A small GAN, trained from scratch: generator norm batchnorm, discriminator widths [48, 80, 144, 256].
Rows from block 2 of the discriminator, named by matrix and row number. Rows with one number belong to one channel. Each number is 500 + 25 x the weight over its row's rms, rounded and kept within 0 to 999. All counts start at 0. Numbers have three digits each. After the name is the row's rms in percent of the matrix's.
# convs0: first 3x3 conv, stride 2 (discriminator.blocks.2.convs.0.weight, 80x48x3x3, standardized in use), inputs 10-19, a 3x3 kernel for each
# convs1: second 3x3 conv (discriminator.blocks.2.convs.1.weight, 80x80x3x3, standardized in use, transposed), outputs 10-19, a 3x3 kernel for each
convs0.3 081:446520520498511568505512583488473486505496527517501495512516507512484501461477473486485524456503493485488538511510473502525488498487495535503514511475532523517504498540503508537496507479481485495446494516500499463454476471504506490503504485529460445519477512508522537514
convs1.3 093:494464443485485437456514502530522497495501521489523561488441505463483493509447452514496483516478473488508504486495490498505482526496507579509513506543511507481470508479541500489477526461475484478509496576504506516491467509539444471547519510577511529545544527527503498502
convs0.4 120:505493531459498471449493525501525537531477504502489478474462489475459475511499457530500511460547469482505540507492505499501500519498533501473514523516485514483496474463573545466491532524538485526557472482463492457426522493461485496438495530508503543512499487515497456498
convs1.4 103:480486453494483490522552513540498515538572568496516542495497556503475520470518494485514501489487498501490510533516502503507507511504486488482503525478480495476499490518528498508486486456506531508496499531527489517492487503527510489493461456499494503482484531516501513562
convs0.5 130:503466477527515481537519485496458499479483451464462465503536468478500481541516516476497485523448539524538535505500486470514458542487504505480431402521447483495471491500469473508501481469461504422511498534526518482554516502548515531502534486493460504481520568506500518499
convs1.5 100:505478491476537502514547467511536472498493493502495474494440470491497445493485507491513522508538529511494524503504510467515521529510496496517483500449460487480497490482481543533519503585473510514502499505469492467426496460508509455491527498521504510505491550551506540540
convs0.6 077:484493506521513531532507526495489530500490529535535509501506498493500484478487449494511470494512470506517480534510507493561508519531545495501479477495503504495495519511468476500487522495466466516517510500513513492498504498488469453490509468518496498515465508468522433463
convs1.6 097:532528559508521507474479495515487510530508489490494517481498496495510508464537534509497506492488512500515516493501515546469516493499491529499505504477498477464452486475500475476512491484493516500526497562560465527494503510498492482509511485470509502452495450458487490491
convs0.7 095:507521486492490455498485473507472499485455486476500515525497532502495464498507462504501466517494491474514500518496475502545486521512505525519484486517473478475465520526469498526487504483525515533492525493413494484418517498487490504507507534498503495493508506494497452461
convs1.7 111:486492506484506533462495474489492542468475481434440520531491470525520497516516510496502500500489496499515503516522527515549528478489489514496499498492482494496473528535507479471504504471477465505495497548499517466472513506505493484480482505484482496478485479469487470431
convs0.8 089:533522483486465488500551550514487497503463484496462454470478506463503500500516461469516508506482505489517498542560520519519523495465480521507533506488495472484479495487480468499489462488497517495573516521563470445459523538537480539504481471490515505501493525502460487505
convs1.8 105:499511493515520510520509487492491497548558528538532514491540509508519532494446514475498508473478514533520502506499487506564488494532530437510523504457477474477457530518491485493466506491479523511487511525525499497512513526509482525495485493470464470482512585522519521521
convs0.9 076:488507466487496504501513519512491485507458499521496515506523537518532509498506499525543485536522530545597597484513511495551523518534557533508473519520498505554535475519537517510538488507501472517488504503508527518561490490514509485514498551528514523529491477479502455503
convs1.9 099:522480456494424519521514450491487539494524505515471486497539506492515496512524490480491535492538495500478500511508453490533481541499451473471484520529507500522495488496486507577481482485482487503506485500469494494483514496480483488534501503484489491503513484518502506499
convs0.10 086:487506491509487503469478439494519515533470544518463502543545529535503551515548547495476523500504486455464491504471518459504516435475519487478499481503473500513457516477496492499478463509498487510489516533506494493500495509526523465466499461454503508506557497481513460436
convs1.10 100:524468467465515552539525500501482468490487484505430436527510503506535507491482481458471453494455461488478488502479480486521489454505476493485493508512513527510489507487524491562524494491518519499526497492502493522484517502504501482483510510498464501515495471505506520482
convs0.11 098:509508500503472500484510522538520503518506578469460552543535486526504490526531534506470489531497478492505507534559529555512538527556475524535544501505528544539495529513550457496479478487427513502496532535496503515495505463438521438460501464498545505467475462468471500480
convs1.11 092:495505483493507513476541490504511490520501523521495480503509490494498500581543521511479487500483489498499485479534523503479510501503479506518513522500499560485476545482488491498491512465510507506524518462487465506520509481502514492458521511459494484474468509512550436513
convs0.12 106:530493539467505485522479444517529515491486518494480512521476503512456494513530531484493508500506492491505487479451493505481519529512504535544518511519505491505528482531533546555532503518471490462522491507494495553516514486498503506508457526486460478498483539473435428459
convs1.12 107:491540520496444510462451437554517512506469487508503498492496479480481455493495478485475504477445450465465448506516533499500509494484501522463482509508499491509499446502496519518464517550482483500486512500494503504543486481484487534529504520517485488483569484483517494509
convs0.13 098:533509505513509506484515506478528524480494504485466498496513524491493480529496488505492478486490514497497534519502479519524504472504525486494512498488545478484497486497526467495504511497440478498466479469508481406473494488483474528510497502501452486495483497518499500493
convs1.13 096:490524501482542536551504519491514496500491492505461491458471477517440460486486442510489516517481468484496482505506476517477477502529524503497524519487503505469508511461483467468479466508477489487502439545504478473523485516510499499504510510502490511489503465503508510521
convs0.14 103:483484512526451529527541501474468440431478446479433451516523530514490521470555557494473499472490500539471508486446491487491497497465488481478497498521487489482479529528508515530532513516500506508472483484515471521540493490446467513462478507542530538486510497489492460453
convs1.14 111:488504457471479487480469506512518487482484506503476515497496451489501472497523495471499519509474512483488536507503475528507489503486487499521493458509504489512485493513499485476489445472443489526498469513501440471520501489506494512498508527517539488525523533529499524560
convs0.15 087:509509488502503523482498554474480496521471475534516483513482481531515486491504500463504528485505510498507503493548510505508497502512518502482493506495473513498458495470481496505514507506522519487506540481491500534480508512542497481516509491478474464469485472495494522520
convs1.15 112:497512517501507488490533547495482502498514478493506487477490493501479507537479464499507461539491506494482477530486492500531474507503528479495543519482496466507511501568499516509543504501492449507540462468478466499511501497528481500488500505470455512470485520456505498511
convs0.16 088:504481492520478487541524516490468458456464477445516518508515525498509484539516498534491498558524510531544511494507485513493474540527486485514487487509548512505546474470483471550484484467464481553564504503524479469491549535519515513497503443496493520560522563509527539505
convs1.16 102:556501489490560476475529532506500513500501470506527470496484480477465506476539475488500514505506524472478501476493504497537502503502510537554510540490471518513542554480485470461541473513513516507518457503497483508500490501504489488508496468509497484524524551502536562497
convs0.17 096:512530499521448509516511519485507521464472482454482501454509484490511498498515491489503505460518516474494487525486492497534495490474478508484537517470512497529504522519477524500515515520549462488490496510484482478519475498514493483462503502504543500500483527466509504484
convs1.17 100:502508485546571505498540496472486480471464492479485506530493506500519500506477491500501491481477485521500518485503502478494518502494476510533505507507449527511467503467505552454444501510506473481523473523559507490471505514484573523496561521494515526512493559568510507492
convs0.18 126:505500494482492506465453511480445483551453471517592521521515523495491505449493506501476505501464509496513456534513484519530524512567512463492513500499479494444473474466482515493490488496472533513491487537501501469496479504490506499578508492438491509497501479521508518494
convs1.18 108:570465510513491492506489503503517501511502523501501499506519515493519492530525500466477505488508513498510556514492507519545472499511511477492502467510522511504489501549535506474497496490462504479466513499440513489451495493479509467470537502484466495493486521492478489504
convs0.19 126:462542495496488488505489536519492517512513525487511528450505479476513497481504528517469530460491469500512502517509502465513494538482466515508500556493534518512510503535511469518502517487484506498488527490514483483509550531487520473580510493540497486508485514519509536487
convs1.19 093:496488488502529489548481493493515498488500514518497491510473488496444469497463443510490499500517486482508469504494490506461453471470493517509518453524501483499548472531507496518520498502479536507488505500476501521508500513501474525477509507502519496507535545505522511499
convs0.20 090:523511497504499496561481507500544511532524544495535556502523530507529517547558527488506482492485492502532516507501516485540483501519517534489516526501537514536507535531542542543519504510491528503552541530529521537542536495459496496502536494501503468530540524527512511507
convs1.20 091:505488526457477519501497522452485516457502505504484506485532471488486477525487473483501496506510491497487481481507476492511514503475489518519477506484482499459464540473444482458464482415446492476511487474499478456453474501511522528521500515500510425463494479493491502467
convs0.21 116:454477471471449443519478518549483503471487484523531495506494523471486534472470499494473514517495498477523469500498500493494518461477470496498501501461508450517509497526481514503482475539450519470487519525539460518502526547503452508493507487493531493496504502517512536544
convs1.21 097:464481457472500532486515497500464501486508524458498500516509466500475498524531483531506505537535520529517500473477483505500491466498519474497518501500486500523508494525522534502539498517510495503532488480448506494468489487493507492501489454511504520531510525480516522487
convs0.22 137:513501497486492474487491500520481498494459523468476503512498479519506500479520513559530504493482510502523484499497512503520484478499497540568492550498521542561560525482458509523537441521463547510483507493540527561505529522499534449499515478464501504492501485522501493503
convs1.22 101:465489488535499487536512536499518490477524518475541511538531531508540506532493499515533529499528523494471496493485494495467490506505519485533495498502500482495489522484473462475482455445522470551541454503530487479510516548461510517493537524519486459512523489495539547487
convs0.23 110:476458486499501540545529523500447478511540535494551487472497520490480515511512532527543508514456483496525492504537496514475479485450439534520468503508486483486507536501482498506491479493477508488475508479515500494523485508456464487483501476473555450499479475499481521482
convs1.23 101:540481449528484506493543483471475506480476491474496500511521483524566487490570520490504474480494487502492526519484529480490517496494495521519534531502542525528523472506531501495518496496481509506487495546478499541504496515506448460486465499483494461500483494499486470486
convs0.24 108:523464488547460474532473490527503466494565433499426511489485520508470512534499470510494516529491438565494488501457501490485475504478459541511515496562515503513458473488469464509462463463492479492498493558507460474523473524524509496484534538520480491494495483529480522463
convs1.24 091:494538459515482477534521501512517510525505506529526506519492492486567498511488497494504535490534524502532557491520504525512511489497441511506477489464481469509567515554491508564593499494500539504528492484543510459497506509495489478509487458489479483476511509486500509489
convs0.25 134:558496510546530455530538508501526497530533539509552543532502508480534515486487478482503529534502447501508492499529497534508538520502529507512516485504503493515492497534503489528488498480494505509524454483507483481479506473497462513499524500518521509505510494487506488491
convs1.25 101:496489515549501476531478502545519490543481491527507531547490440499478494534488480486492477484491490498508500515503498505504505490466499535542510511548490504536521492540486566448512540555489561537563492501570494517499493521513503521525495509523482480475475474462479491499
convs0.26 096:514515488475533511468504561496495523541484486538502476495476498488474464489498491517518482495530489454444478479478482500515541516530530524519515515502443523489429522536511509570506462478501516477474552521502598523469498490469546523494509501491533509517562525520493476457
convs1.26 108:470476498519492459508474478501535572529550552542536499501519501482461461470526485473457463507510500485493490486503502522481517497518495459481462531497463501523520485457529485498531499493544524493531481525559506503486495506483489507514515490531502535488499571483492505491
convs0.27 114:503530499516475496478504496504501483530529482483489446506484475530484516534485519487518536462503501493507476484531506505508465483498488587544533566490553501525556470476522492512468509498499472462516494440511494460477448503505456472522502494533514503499493468507488483542
convs1.27 099:538474517503525527508522487498482489490514488470485498486527547488480540529500513480481503467526514494538513503503524502497486508505495508489515514452494489485489516520504568490495507487480511510484512526466520504479496521523533542520498520502563534515519541542521497501
convs0.28 136:506492483490536499505506518508478496518485504518502507503509469504515500503481508477481499474514491450487455477480483494518507493508491479508510517475496493494489448499504518493466469483463505522505474499509532519523501490479472487458505515487474506506517472493471492489
convs1.28 096:522522537496492479521543506510517484490465494500498504506501486528485497535519595497503494500496505501484497505519484527486456506555489498527517482512497517502481554540499503526493540462502495531539456443488440477518501492514506494501501509511504505485481476470496486496
convs0.29 081:496474477474483491494462502561517534517517561462482511483450469461477454467478479532540523543530526470525505500457497537496527477471521515513494502466502537486497491524532532510532484512499479490472502496485485487512474493506486530507495526506504529498483518523495484490
convs1.29 102:500490508520512490442558499518504510545547552500540566523510507494518540525511506503509506496538499497553537494477511487472498511492493510548510491545566510521505528521483526488501520500520481459531481483519486470468508491461489526467464530476504486479503488511500477492
convs0.30 083:499501512479491494489471514515536557518515505476480455520510449502473490500466479541505506465432456464461444478499504505480553508517510499499472498488452498494481536544509513500489473512507507467488486447506500491520476467457485475475516544534492499515529479489477489469
convs1.30 095:513527526528511495540560556516465449477465417481457478496503508511524496503514491499494498494507497496475476512472517517508482520483530488513499525504525505470497498482503521457540514531522443435501503483506502513533510506479517497523534463496511509468453479509469450487
convs0.31 091:496513501502492476503522511511538519502496519465490542487497477528562490523497497496469478516494489483496511513498445527535492512508492500513485486473525477489503516521512509499557506498523546520493519510495525535558500484523493536514500474445499498473506508494495512521
convs1.31 102:484547504500504481571496484508498497515529537520465497493491518490460562484454504486500510503473508518469505517483472482485498525518477488492446538466488502472508500519474501507540500439475475532494506534489512424492498486506511558508514494499451471494434473508478476457
convs0.32 112:528525510527539506521492507507463480501531491513539575465497501460478522492485491526542509513507541492492542527495536484492505487466470542569523576535507552571547499514521484492479501519457495491507508499509523500472522524490493500491496484503493515542467491495505521499
convs1.32 106:517500518531524512505525519522489493500484463490493487535515492512507512512553508502504488508509507501516503525499517529512549526533532506505469497544490497510531497504548509514472492497468488518524508511567493495504498490517473483503499510504515499509496450497487503479
convs0.33 074:495460498487498521478504525487503554509479514505515513521493498491494497507480483481462517488482510494488501523512495525498491499488516512507548518528522461504502506512520497510516538507499503512536539582544498547528475491492470564547465531506461446505478480560548576562
convs1.33 096:473489524490509458462491470515492493478488454486489468507485505472507496495448480467501506476508499513468433494519489490480471478508522496504497509505509500500469504480482488511498541493471465481457458453529501493515480532498488477502522496500462508525513435460536496483
convs0.34 103:524484523503511525501539527513524514527498549505478508537511507508457525523553545514521483471500483473466475508548480493507497508533471506499492543514547516508513488468468526495435502450515471498520503496494518507490492464532534448515538478487495496508523451529563530510
convs1.34 098:491501485516517491490496520481506501525520509482474503468494532511496542521513510533550533520526541508509519510509475494541495513506483516548525543510491508482442567542484525507518535523555524510516527518520474517505475470474500518487516522500528494447460430411483485487
convs0.35 100:488475465470505469489505516501506484513527498524504475503530515467496510474483509483481491484483484529483454468471529489531457485472478501494481498504511473489488509503515517488527539522493482491467473508500542484544496515458496505520507555519469477489497482481497460459
convs1.35 107:476475498484422484523479458487491513511492521511515490518519501474502556452509533475488503485524489490473496484475499505476513492501514494515535466468504495504480501519520472495487486506468530486541492503465486487485534495501538468468577489486502496479484530513545515508
convs0.36 085:494495483474526471527526506462472477492464495496463510512490495507494512522504507510524522436481490483476495509464500535502511497524514494536554499505504511504525540540543523524523502478520534557515497502470513496470506465484511487464535502438508546497541600515511523471
convs1.36 100:521472426492481476472491449498474501496499493458472473502491526512470450434483525524507512526530503539536517473477483452496502487443449501500480507468473477482501498507507496477495470473470517511503523498544510485492480521522494503485494504482501507479494531534476503515
convs0.37 076:496471470491478463476484478494509470451494495477486534485484499467463483489490481505526541511502517486556540516502473536530520524518543495489524498533508506485477473484469496480477495495465474497474500547522497497501503538544536516565528534548490494465480523479467480513
convs1.37 097:475418463517472501489493519525495473488469464500481481478488472512488492571509514468450492483443444490494491489520480511511542506489507481460491491487515493524519500535532556498485527570505489489516499508582538490488499520527511514537504510529531531498527534515489510487
convs0.38 092:501504495506522524476551532469486507487502482509470466496542493506517521527508528447502495468455515505483497545444491530484522512557559486528479501459505496494551517532527550484498547538519497475520506502507514538491485545492517531500543523507481481533488548527510507473
convs1.38 103:513450488477487456474505507532499531527519510490534520464529546532518505560454506481510539527513521488500523491501468483474489490483501517499503516465471510496476483503531547433507500484493501516488501509510518490476479482477499430479518528489494483503456489502486498504
convs0.39 092:484514543534544543547551541478501502499504535490495497492497507522508515516482494504496543473472513504443496509524471492502476496488489458461499536501474473517542458471472476484461475515485552480473551511516522536532524483523534514500519526491459473514496523485541539518
convs1.39 096:483537532507484533507457476519508515459504533477526532520498497476489503545518452494518486519490489495487528483472489464520474504469468506523513514470505477499511430505516513497514512499513508555510499490561476487540556500520511529515454501500495469520516500500454521499
convs0.40 114:483488507484516504547493491498504477544551477537543478482497480508504474493508521498514499510505512520486517532518493499485520466496494534518492548522475515549505487473495495490481503537478508529491491448420477485503517501505479466496501528504481509502508463489511499502
convs1.40 102:515497505510518499533463514513539493516460467515474489532468498513452526470494494538490523511528485490496482470478468495523460498491492500501488494484467504466497520508442557569496513511503481480502489474513508524542510504502501500525503499502517490495483478487493523519
convs0.41 088:467489502478475453497497489482460495519501512523475522564537502573552534556545525480487501500501452502498488502481522518515505480499519491514490478497474475515499482502488488478488492488494497499508498526487529522542471484487514469488513466452496526541519534488500484484
convs1.41 103:521440476506500477480494502499487507519481498513554509474502464465469470494493416486509536464522484487472478492473490490498511508505488497524500514478481556534517439518484487538506503502503517498525492481483521490461514501523501516532494528512541560485524498513512530516
convs0.42 081:450512521483491481499475483460478506488503502517465460493504508528483504542515503500500546498461508476458493487478505482485481510465434493503498531479470491516536528481505538473512509477501479495493493478476464463457532506483496477552515501511527483485513480460504500485
convs1.42 097:508549520513528511479499538494463470469533453472543523491509523514527507499535510518549522530529518490499473481522550450503503495510514481526513495517530489497535490548470482493539530540468484501482512442464463526473528493489492519456505522531498522501510560496486548513
convs0.43 120:515469487495490522520481475497487479474443509491538546505508509496546500515521535492526493502485530530508493515524496498483500486481489476460468465527470504498521527524477475530525490514542469548543549551473488524532523517502493460465459443461524494480481494490499518501
convs1.43 101:528477478507508507498516479503503498502517518521531512515490517494537532514542520507505520487517502506510471537504489477493487515498519463468482489477513475440484498507530507562539514515499517468523536514537468517520480532491495477508504498501491456481502476512510554518
convs0.44 093:486516514483511525526531514495495485500510490502503495545503490520503536506501554500495523472497483486477491507507481499504494530467485468498490505492489545551490496509530523534458543551505475485490502475494545539470508489442494500471477462499506496479483527511536508485
convs1.44 100:467499507525540505479474496504503519533505536467541521507512507531528532486498538469467539469472503508499473537505461493492472474495510503492534507462508510479484512500532523433459546502487478490516493493510467492443530519484511512533525522466470487518517476513515514520
convs0.45 081:461449461457481468499503489508481493516497504532498498508522511475501486500546513509561541502498463480542478485524529498499503499482485483502512505482495497489507479454447513551482535517512478498525455502537491512516521507522486502544475451467530518486495522452501488456
convs1.45 103:464524470436514436492473491489484497507490494486497473493498491435454488468487540496517483509494488504478467504526475477475497482494487501535514542575542520529576512499529549528476488541446494505499449487453522526499499507515508504511483482462481504484533517491502502498
convs0.46 061:500509515517496508479497501477510526513486487528478482512483502487511523484491492443469517463476485457476476542557510548511514496521530509529535525497562483498567486505494492472489446508468545523500503458501460436462510513525472531539473487487492510491539500522479460500
convs1.46 100:529520479522505440484474489483530495501499508494516504520484522513520498477505454494514494509508503496509512503544513473539495543475491531513511507479481463497473517523478470451495552456493509522523515504526483509533513504485516504499526486497485462504505477472440478440
convs0.47 094:492531498504498491497493483523505548501515499501482511493501518489494479509520497509528518495524498475487500507462436500490446508506479507505527514445528503529554494487528489522497477456470450470491483496511489486499501485524516478479519502506515498540519491505508504516
convs1.47 105:530556507518539520544585497526504454499483485483499510576495519537525493520486525500489528525535489497514516512495506467514518513519494523515513510531479508501453489475509526554492565542477527518533534463502525493500514477501496487527493517489501520490488479479483454475
convs0.48 112:491509482495537497504479511490478503490512545492495458544524518548549531533526510537525479518557483487436479534517539518500499483534508482501523499504543509530522488535470468493501502486509544511539490501561486488510501512520494483496498528501502457515525529491483501497
convs1.48 100:449450461500463501465495479491500483505505492488489464505473522468528499454504520473478467508479471508462470531544501530541536505520559492504489513521522495490491505519501506480467528508462509534520509542562518525507500477525519490488492508470513493523509512486534509495
convs0.49 107:501521487549518496528521493489467513540556480485466484459480454442476465489475492509473531484518480539509492448482500481489495474492496488499536508486506480522514522508501496478469505519505537531498519500512495535518512462463508478473535536538498534484541519471497483501
convs1.49 099:527538518520491525534495540511520533511532536505518526541521482513556493529521518509524515551539531526553533477505520478481506495511513515535496498522512469473523501531513466492461499481438495513518517464520485503526486447507474474471494457484496509535542516533498500500
convs0.50 084:516494454506504495529517525536521471482482485482507514488522515484516499475517513495517453487509490490537521462536515485614530525571533508507491484509516500509499500504529518551530492501516499452494493457505479510521491497513497515488470491479458516498466504529518480547
convs1.50 090:557546497501557528499494469496510514500478518486534524557499509493462511501593549513526514512490495526501515507501503497463524482505474525525497493495483497503494492486472569552462523469479510513543479516487509484475494460503540512515490491475483473486463488482489494539
convs0.51 082:509491504503520521510531535512496497519500476537496469493502498504477517501509532494487509478457476473479484541501497520500496515481495516516485519512527483503509504480505541505496495494471481501544530504590525548609507508552546517553511562539490498493474504506514518542
convs1.51 121:482509479494525521492471475506495464508537486513495471519499502505504476506470498499516527516530528522524517520550478466508458525511467522515503530505487506475432528542517476500488507544469461491496498535443506521434520510496501499518520533493519508496552520468497491504
convs0.52 134:500473514499493478520511508515545526566508498556539542495515499533504548480495473512480491502526501459514488487498541551491505490510515482545510507448490521508517496540500523471500520522507520488505428524491502493465481519522513505466495478529494508483481531473486484492
convs1.52 097:542479485499461482466484506511501498478517529499504483493535473489507462476493489460497477486477464481478461475489481480500508462478488498485513497479491502467509477474526499514516525567498525471550524494508495492530501494509520496500512485502468501470497461473463488462
convs0.53 086:509477530485476476502489476485497482515479489490485516466479467456499503488488501526535538522489531490454459543502518514520495510499468475480481474508504502496503467477493478486501500493464502483460524510430484467488522499498515509524520479512535508499510469491509508501
convs1.53 092:500507475507501467508496449490508508503531507503535529477488517460446480457462466499492505510522511508530504532520497511514525527529526507466506492518498490519497530500489534484502473502466516467487507487509505529507510509529495498505485499504475512512485511503500523533
convs0.54 102:526500523504480489528504475501495500496476521454460489509502504528536514571538504509494492499499485498512478459476485472504488489448470489470480472502504477505500506521475463469514512446493429487475484571500541532538521504430563532482523469493529500531542519533454503511
convs1.54 106:495482484475523500514537474499495516500525485520527487527474499506525488487494514495499493497475459499470474509518529509494513516517513508467523463480542489478456494464522524521501518497535506484496481502495542511484528518512529507537531515466482487509483533558482526533
convs0.55 110:496495474478503541488475466517504472528489517506501522466460440530492483538518503479508490517533521521497509519513498534517506472552484497511498442496506504481456530492502500499517505529525523491487515528562508570514520522535481521528524451492512493516482531554475520479
convs1.55 099:515515478513523496496503463532505491468516526482489486506538504508535514501527508433487478486501464505489495496521524490531555479515508501522522511502509483490505521492511490491509477488490491515508490504463493502487516505482525485483506513457440478493501499496495478503
convs0.56 094:481487500448488476498495476471462547486489491513510460463478468498507466529467495436517545494528506520470491493505521432495509516468438492498519489488525507493514492507493500487513518534481502536475497496528535509562521541529491533507524566519520474464472498507505495530
convs1.56 092:557475503467453492508519527527525540517522488504486471465482503503485529531525520445476507507496478510500461497497494492494517474484511480495506515483525519531461497509556502527486460449516515496508505489503493485462501495506497506517505469492493510487497470550497501526
convs0.57 118:498511471491463492506494525551504523537490505470477476507513488462496456413455475462505488514527490518505509468494532500482495540483474504497476521540458506532460520528450524512496504549557480489520485513510506501516500540507530511486530514488524495504481483510537511499
convs1.57 102:521468496489499487508585522487518499489539483524516467516463452502465465461465452500508486503507502505471479480444521523491507476494480521486486492454493502491465489495448467459455560489465470504500508476487512560537517485496499475519490501503549523501548543516503503533
convs0.58 091:500484490482493517501487512474499474453484469488472487513504461496506463481492467504508431487548456517540513494516475485492494505501505501518493520475492491494512494501505478478508476480470508516540523505530523541564516475508521445504531496492470452516467470490488504521
convs1.58 105:478532524476485503529491499496480482463495474485471516482469471489468526497457477485515510514520501504507515491482517504459506508510497519490496512515527514497504487490511492487551459497527484488486477499472475523484485486484468488459501525480514539507548541501473509506
convs0.59 126:508518485500478487515461473515492502509459533525519513497532529513490498509512518477508459534548505515514501497533528535548543519510497497452508511490503500494466495511509486541463431480454538514491495477506503517526507528492516518491466518477505506494500529471503534496
convs1.59 102:502528499503497480474449495526476483501507490515505507514512490495506479516532483491464492487478488465484475515502484528485525503528492520544511518521488502550491526544520480552544552468476502545495492532455500503508523503501475503495506529513497503504489531527475466501
convs0.60 099:500475523493474526502484505546516543528501549499492482444510509410457493457426496490499509497510478494503457496485482499481497517495450470522478495526504499488548512497431497498518467459525502476492483488480468531520479475541524507473498503455498475516510505498505549524
convs1.60 100:523586486504459524472494537482479483477497505483510498498489520495505487504506466492501510498469503498486497454507504490518503486495503497490499491524498470469478501481514525471500484503510504494497502514490502546490478526482488528486508497495482480545515455480481489495
convs0.61 089:538525494555490486503520495519474491511506498529510539467467492481455448517523495490534517524467496569554547488452490508500486500499511510512514517517508518543485512517483529517470494540550511507490561530491505502513498499497466513514499496499500425480540475489510506475
convs1.61 098:527502467481525484494474545497548512491508504498488515510520531536529511509540503492480468501504484488492487504473493491506486484553514494496521508496499452499491499517509456487496493461478509489488534475514546563512546527509475466511493477498505501493554503518537525467
convs0.62 097:519528530505505513504530552528521526535459511548494559500492514455464512503484511493513455511486497513528508512485548498502510484516486504484465505479520487474497463471502468470492516511503522492431510480524519511533526506485507500517480472503457507483469492436513492440
convs1.62 098:518438492448517522518538487531484492501471476530513487496507521531493507495486518513479487502499502498493508517513497513494512503503463516484518536522493501506494489505510507529477475491507500505486485440431490502472501520488482537491518553497493483480460483492515497498
convs0.63 105:481512497509512489508495470529559571517492536529514491515501502512501526496537495541485487521513545521466508518495497435488464491471472511513512558521510522497501503470485472460503506494501527520511507500517530508524453472498493471503483501508529488475457486495506462521
convs1.63 103:548565502499496493465485461505468496470502480475466491528529557498505510506474551501525480502492485491470476483500487472443500498470502515533525482498485479472515467450503535511471507524481524498527532492550486481510471490535526502486496486497513498467496477459495482489
convs0.64 125:511544503506494536536523507521527505550486502490572533517510518510474535474461525478493502507500505516461483514509490492502467500513467512487455491518478490515477509515475482520509557478515508460517477553550457461514475511521485538505482484468488491528488510510488554502
convs1.64 095:446507452479502459495481509513499516534520533545533522500476541534517504475502518492521501497505516492498503496490489512485512502554454516533477485506505509480487491519485435531464498443494489521521485512515440480545497472516449531496467497509504503482483497519479485458
convs0.65 096:495487456515502501507481532492478501497483525497514515513499462552515525562550558490518516482530524475505504519517496517504510516500506466481480481496476490484488486434470476482499496524483516487491520502546544533567496513509471502542489490558473503490499458509508559510
convs1.65 094:485523535434491530500503513528503506495455448500425494475518502504483547531444485454462505473485466491466480522496505528499511485481500477457490470447484519497492497514536501485528493520519491485519500497505486495498518502510496482484501468500469493475476465507517492506
convs0.66 102:490516477530528498490507496524531531502469497494480492493498507514498518503550535544524451545548516479510507477485502504499504510494493506464502488496481462476443498499527535510487463470473475457506462442475479549521469467489503495498553514493488485528525509516472484478
convs1.66 099:501495478515530487470508482494514495496542466513552523492484494513490545454474467486517525494486500481483519530493500494487491527469482485525508487511492503450466527486498507463524532492519528487500485482481495519403511500462495528475475539534505511544446484516475480489
convs0.67 088:475451512506486472491517546512466457495500481483458475511537472518492507473447538487484504471521520519517493524491533456492482470482472473514495493477488508536536517527496544500478489504508529540526510486517471504440523537533482542475488546527513524491511496504480526501
convs1.67 092:462491514451511443463472497515532496488476482515526537510516522502501535502460475514505508484503510457463481504479482503505504488492511501511501464519472499470447463471445520470471493554462485575554528545550505526548492505552472492497499507511533517510529533493494531526
convs0.68 080:525494493547525526557561554468455432511493444569516502543525543523485496481482471517510497499505506559502528512488453520483513524502495491468511507475541503543522494493438475505430478488466516539515498454525513488493540497489542470497507492535492557539513487495497461479
convs1.68 097:537494486475509520496498502471450494513510528484512515510488520494482495481501514537538523526547522536542527524505513522515505474459487509475493536495481457475501492499515492533482523513503492491501499514499472459532480529532503479555498542536515502509528472509505503526
convs0.69 104:520534537507503500447482481544569563557500531537558530450487503467482468473494493474458446500489481471482462483484523508510488499498486472477508495472477475459498521497514499483526483513527528440493474509505507515409477507481498518545501519514485478499492495494530515495
convs1.69 103:501508451510485499502516489473479495520498492522512490467453471478509457437456448512505488524493479494484510461480493501491462483493496504511526499507512484490496516496504488522503528476532504463502492494510482531472507508500491473474493464478521499502498474503520494461
convs0.70 110:488519535489480550502522488513472453473500467524480509492482505480465543499494497473510563508450490497512511491516503467499493475501526524466484515483501519452499491505492467464488470495506489520511469490499480549529535500513538552516515514529496544521501494539484541558
convs1.70 100:496557519553501522519494504509453482490434465496480473490491477475524477459479502510553503508531493518516496499496489497516473513525479549506499521516519471503503498523503531539502529559527498484515492506561502511494512481507494476483499492463473498503503517494521547479
convs0.71 050:471472475501496489501511523486483448493511507530557540482509483466507491491517520501499481515479503515500499520525498521546515527528507502503484490500492482488484507489487459493495458455473451478493490505507523547524495492495486532491490511511492497492498513525496503539
convs1.71 091:513502482512510551519503515476502507531489452466442427494526505519499523495527533499509480514522495528524517480525470513536498485511478478506488512500514496521502468489511507522462476492462532453506422533542493482452517498503500482486515480490507475464506475468516473442
convs0.72 105:499522496485477478503485484512519515516502480548528521521561536518453518497485524461519515466479482515480494490452496514498498510552499517488467496492491482518526508500492508508538479451493488549559505477522490500528498487482435506474482492484497498489460497522412448457
convs1.72 103:483503504508541502497539486483503495486487483501488457491522508508513526513556552478483497470474483490484466496497491496516509517474510488480501504514500491511494526496475477477504472499515472458482482505443487449429506483513508502513528525500503475473475466470479431483
convs0.73 104:507490485482466493521508507507507523507492505462498468533529527501497479512495474512499470507473485505503484501488511545510499520522504532519490547557516524501518486481488477516473457465448529485480530478476495535538470505460479527516482549506484495499486463503540487547
convs1.73 102:525544505502474530525547535520486486500483472479479482558530497486512515520545493520523522499538517521513500526508513508497485480498509492502492475496488474493499500500468503491529514462521452478489483526469457485436511479496511498473500487469504532505501496504533508533
convs0.74 084:514479472484502482490475470534504494488468476479466473526521541545501524554551561573531556548533554576585567506474492498483471507490473535531489492482513512483504495489424515504475547525488499476535551516519529565484536522502556545486506482487473473491476514459473480490
convs1.74 100:505491456519505485512512488496494512485508508527519491519488471537514539457496520493480498478511477485487486513512507502503513497507505514510503542502491490492466480464497468528504501496542543495530434499504462521483491500525537513507511505552500501511505539511521515527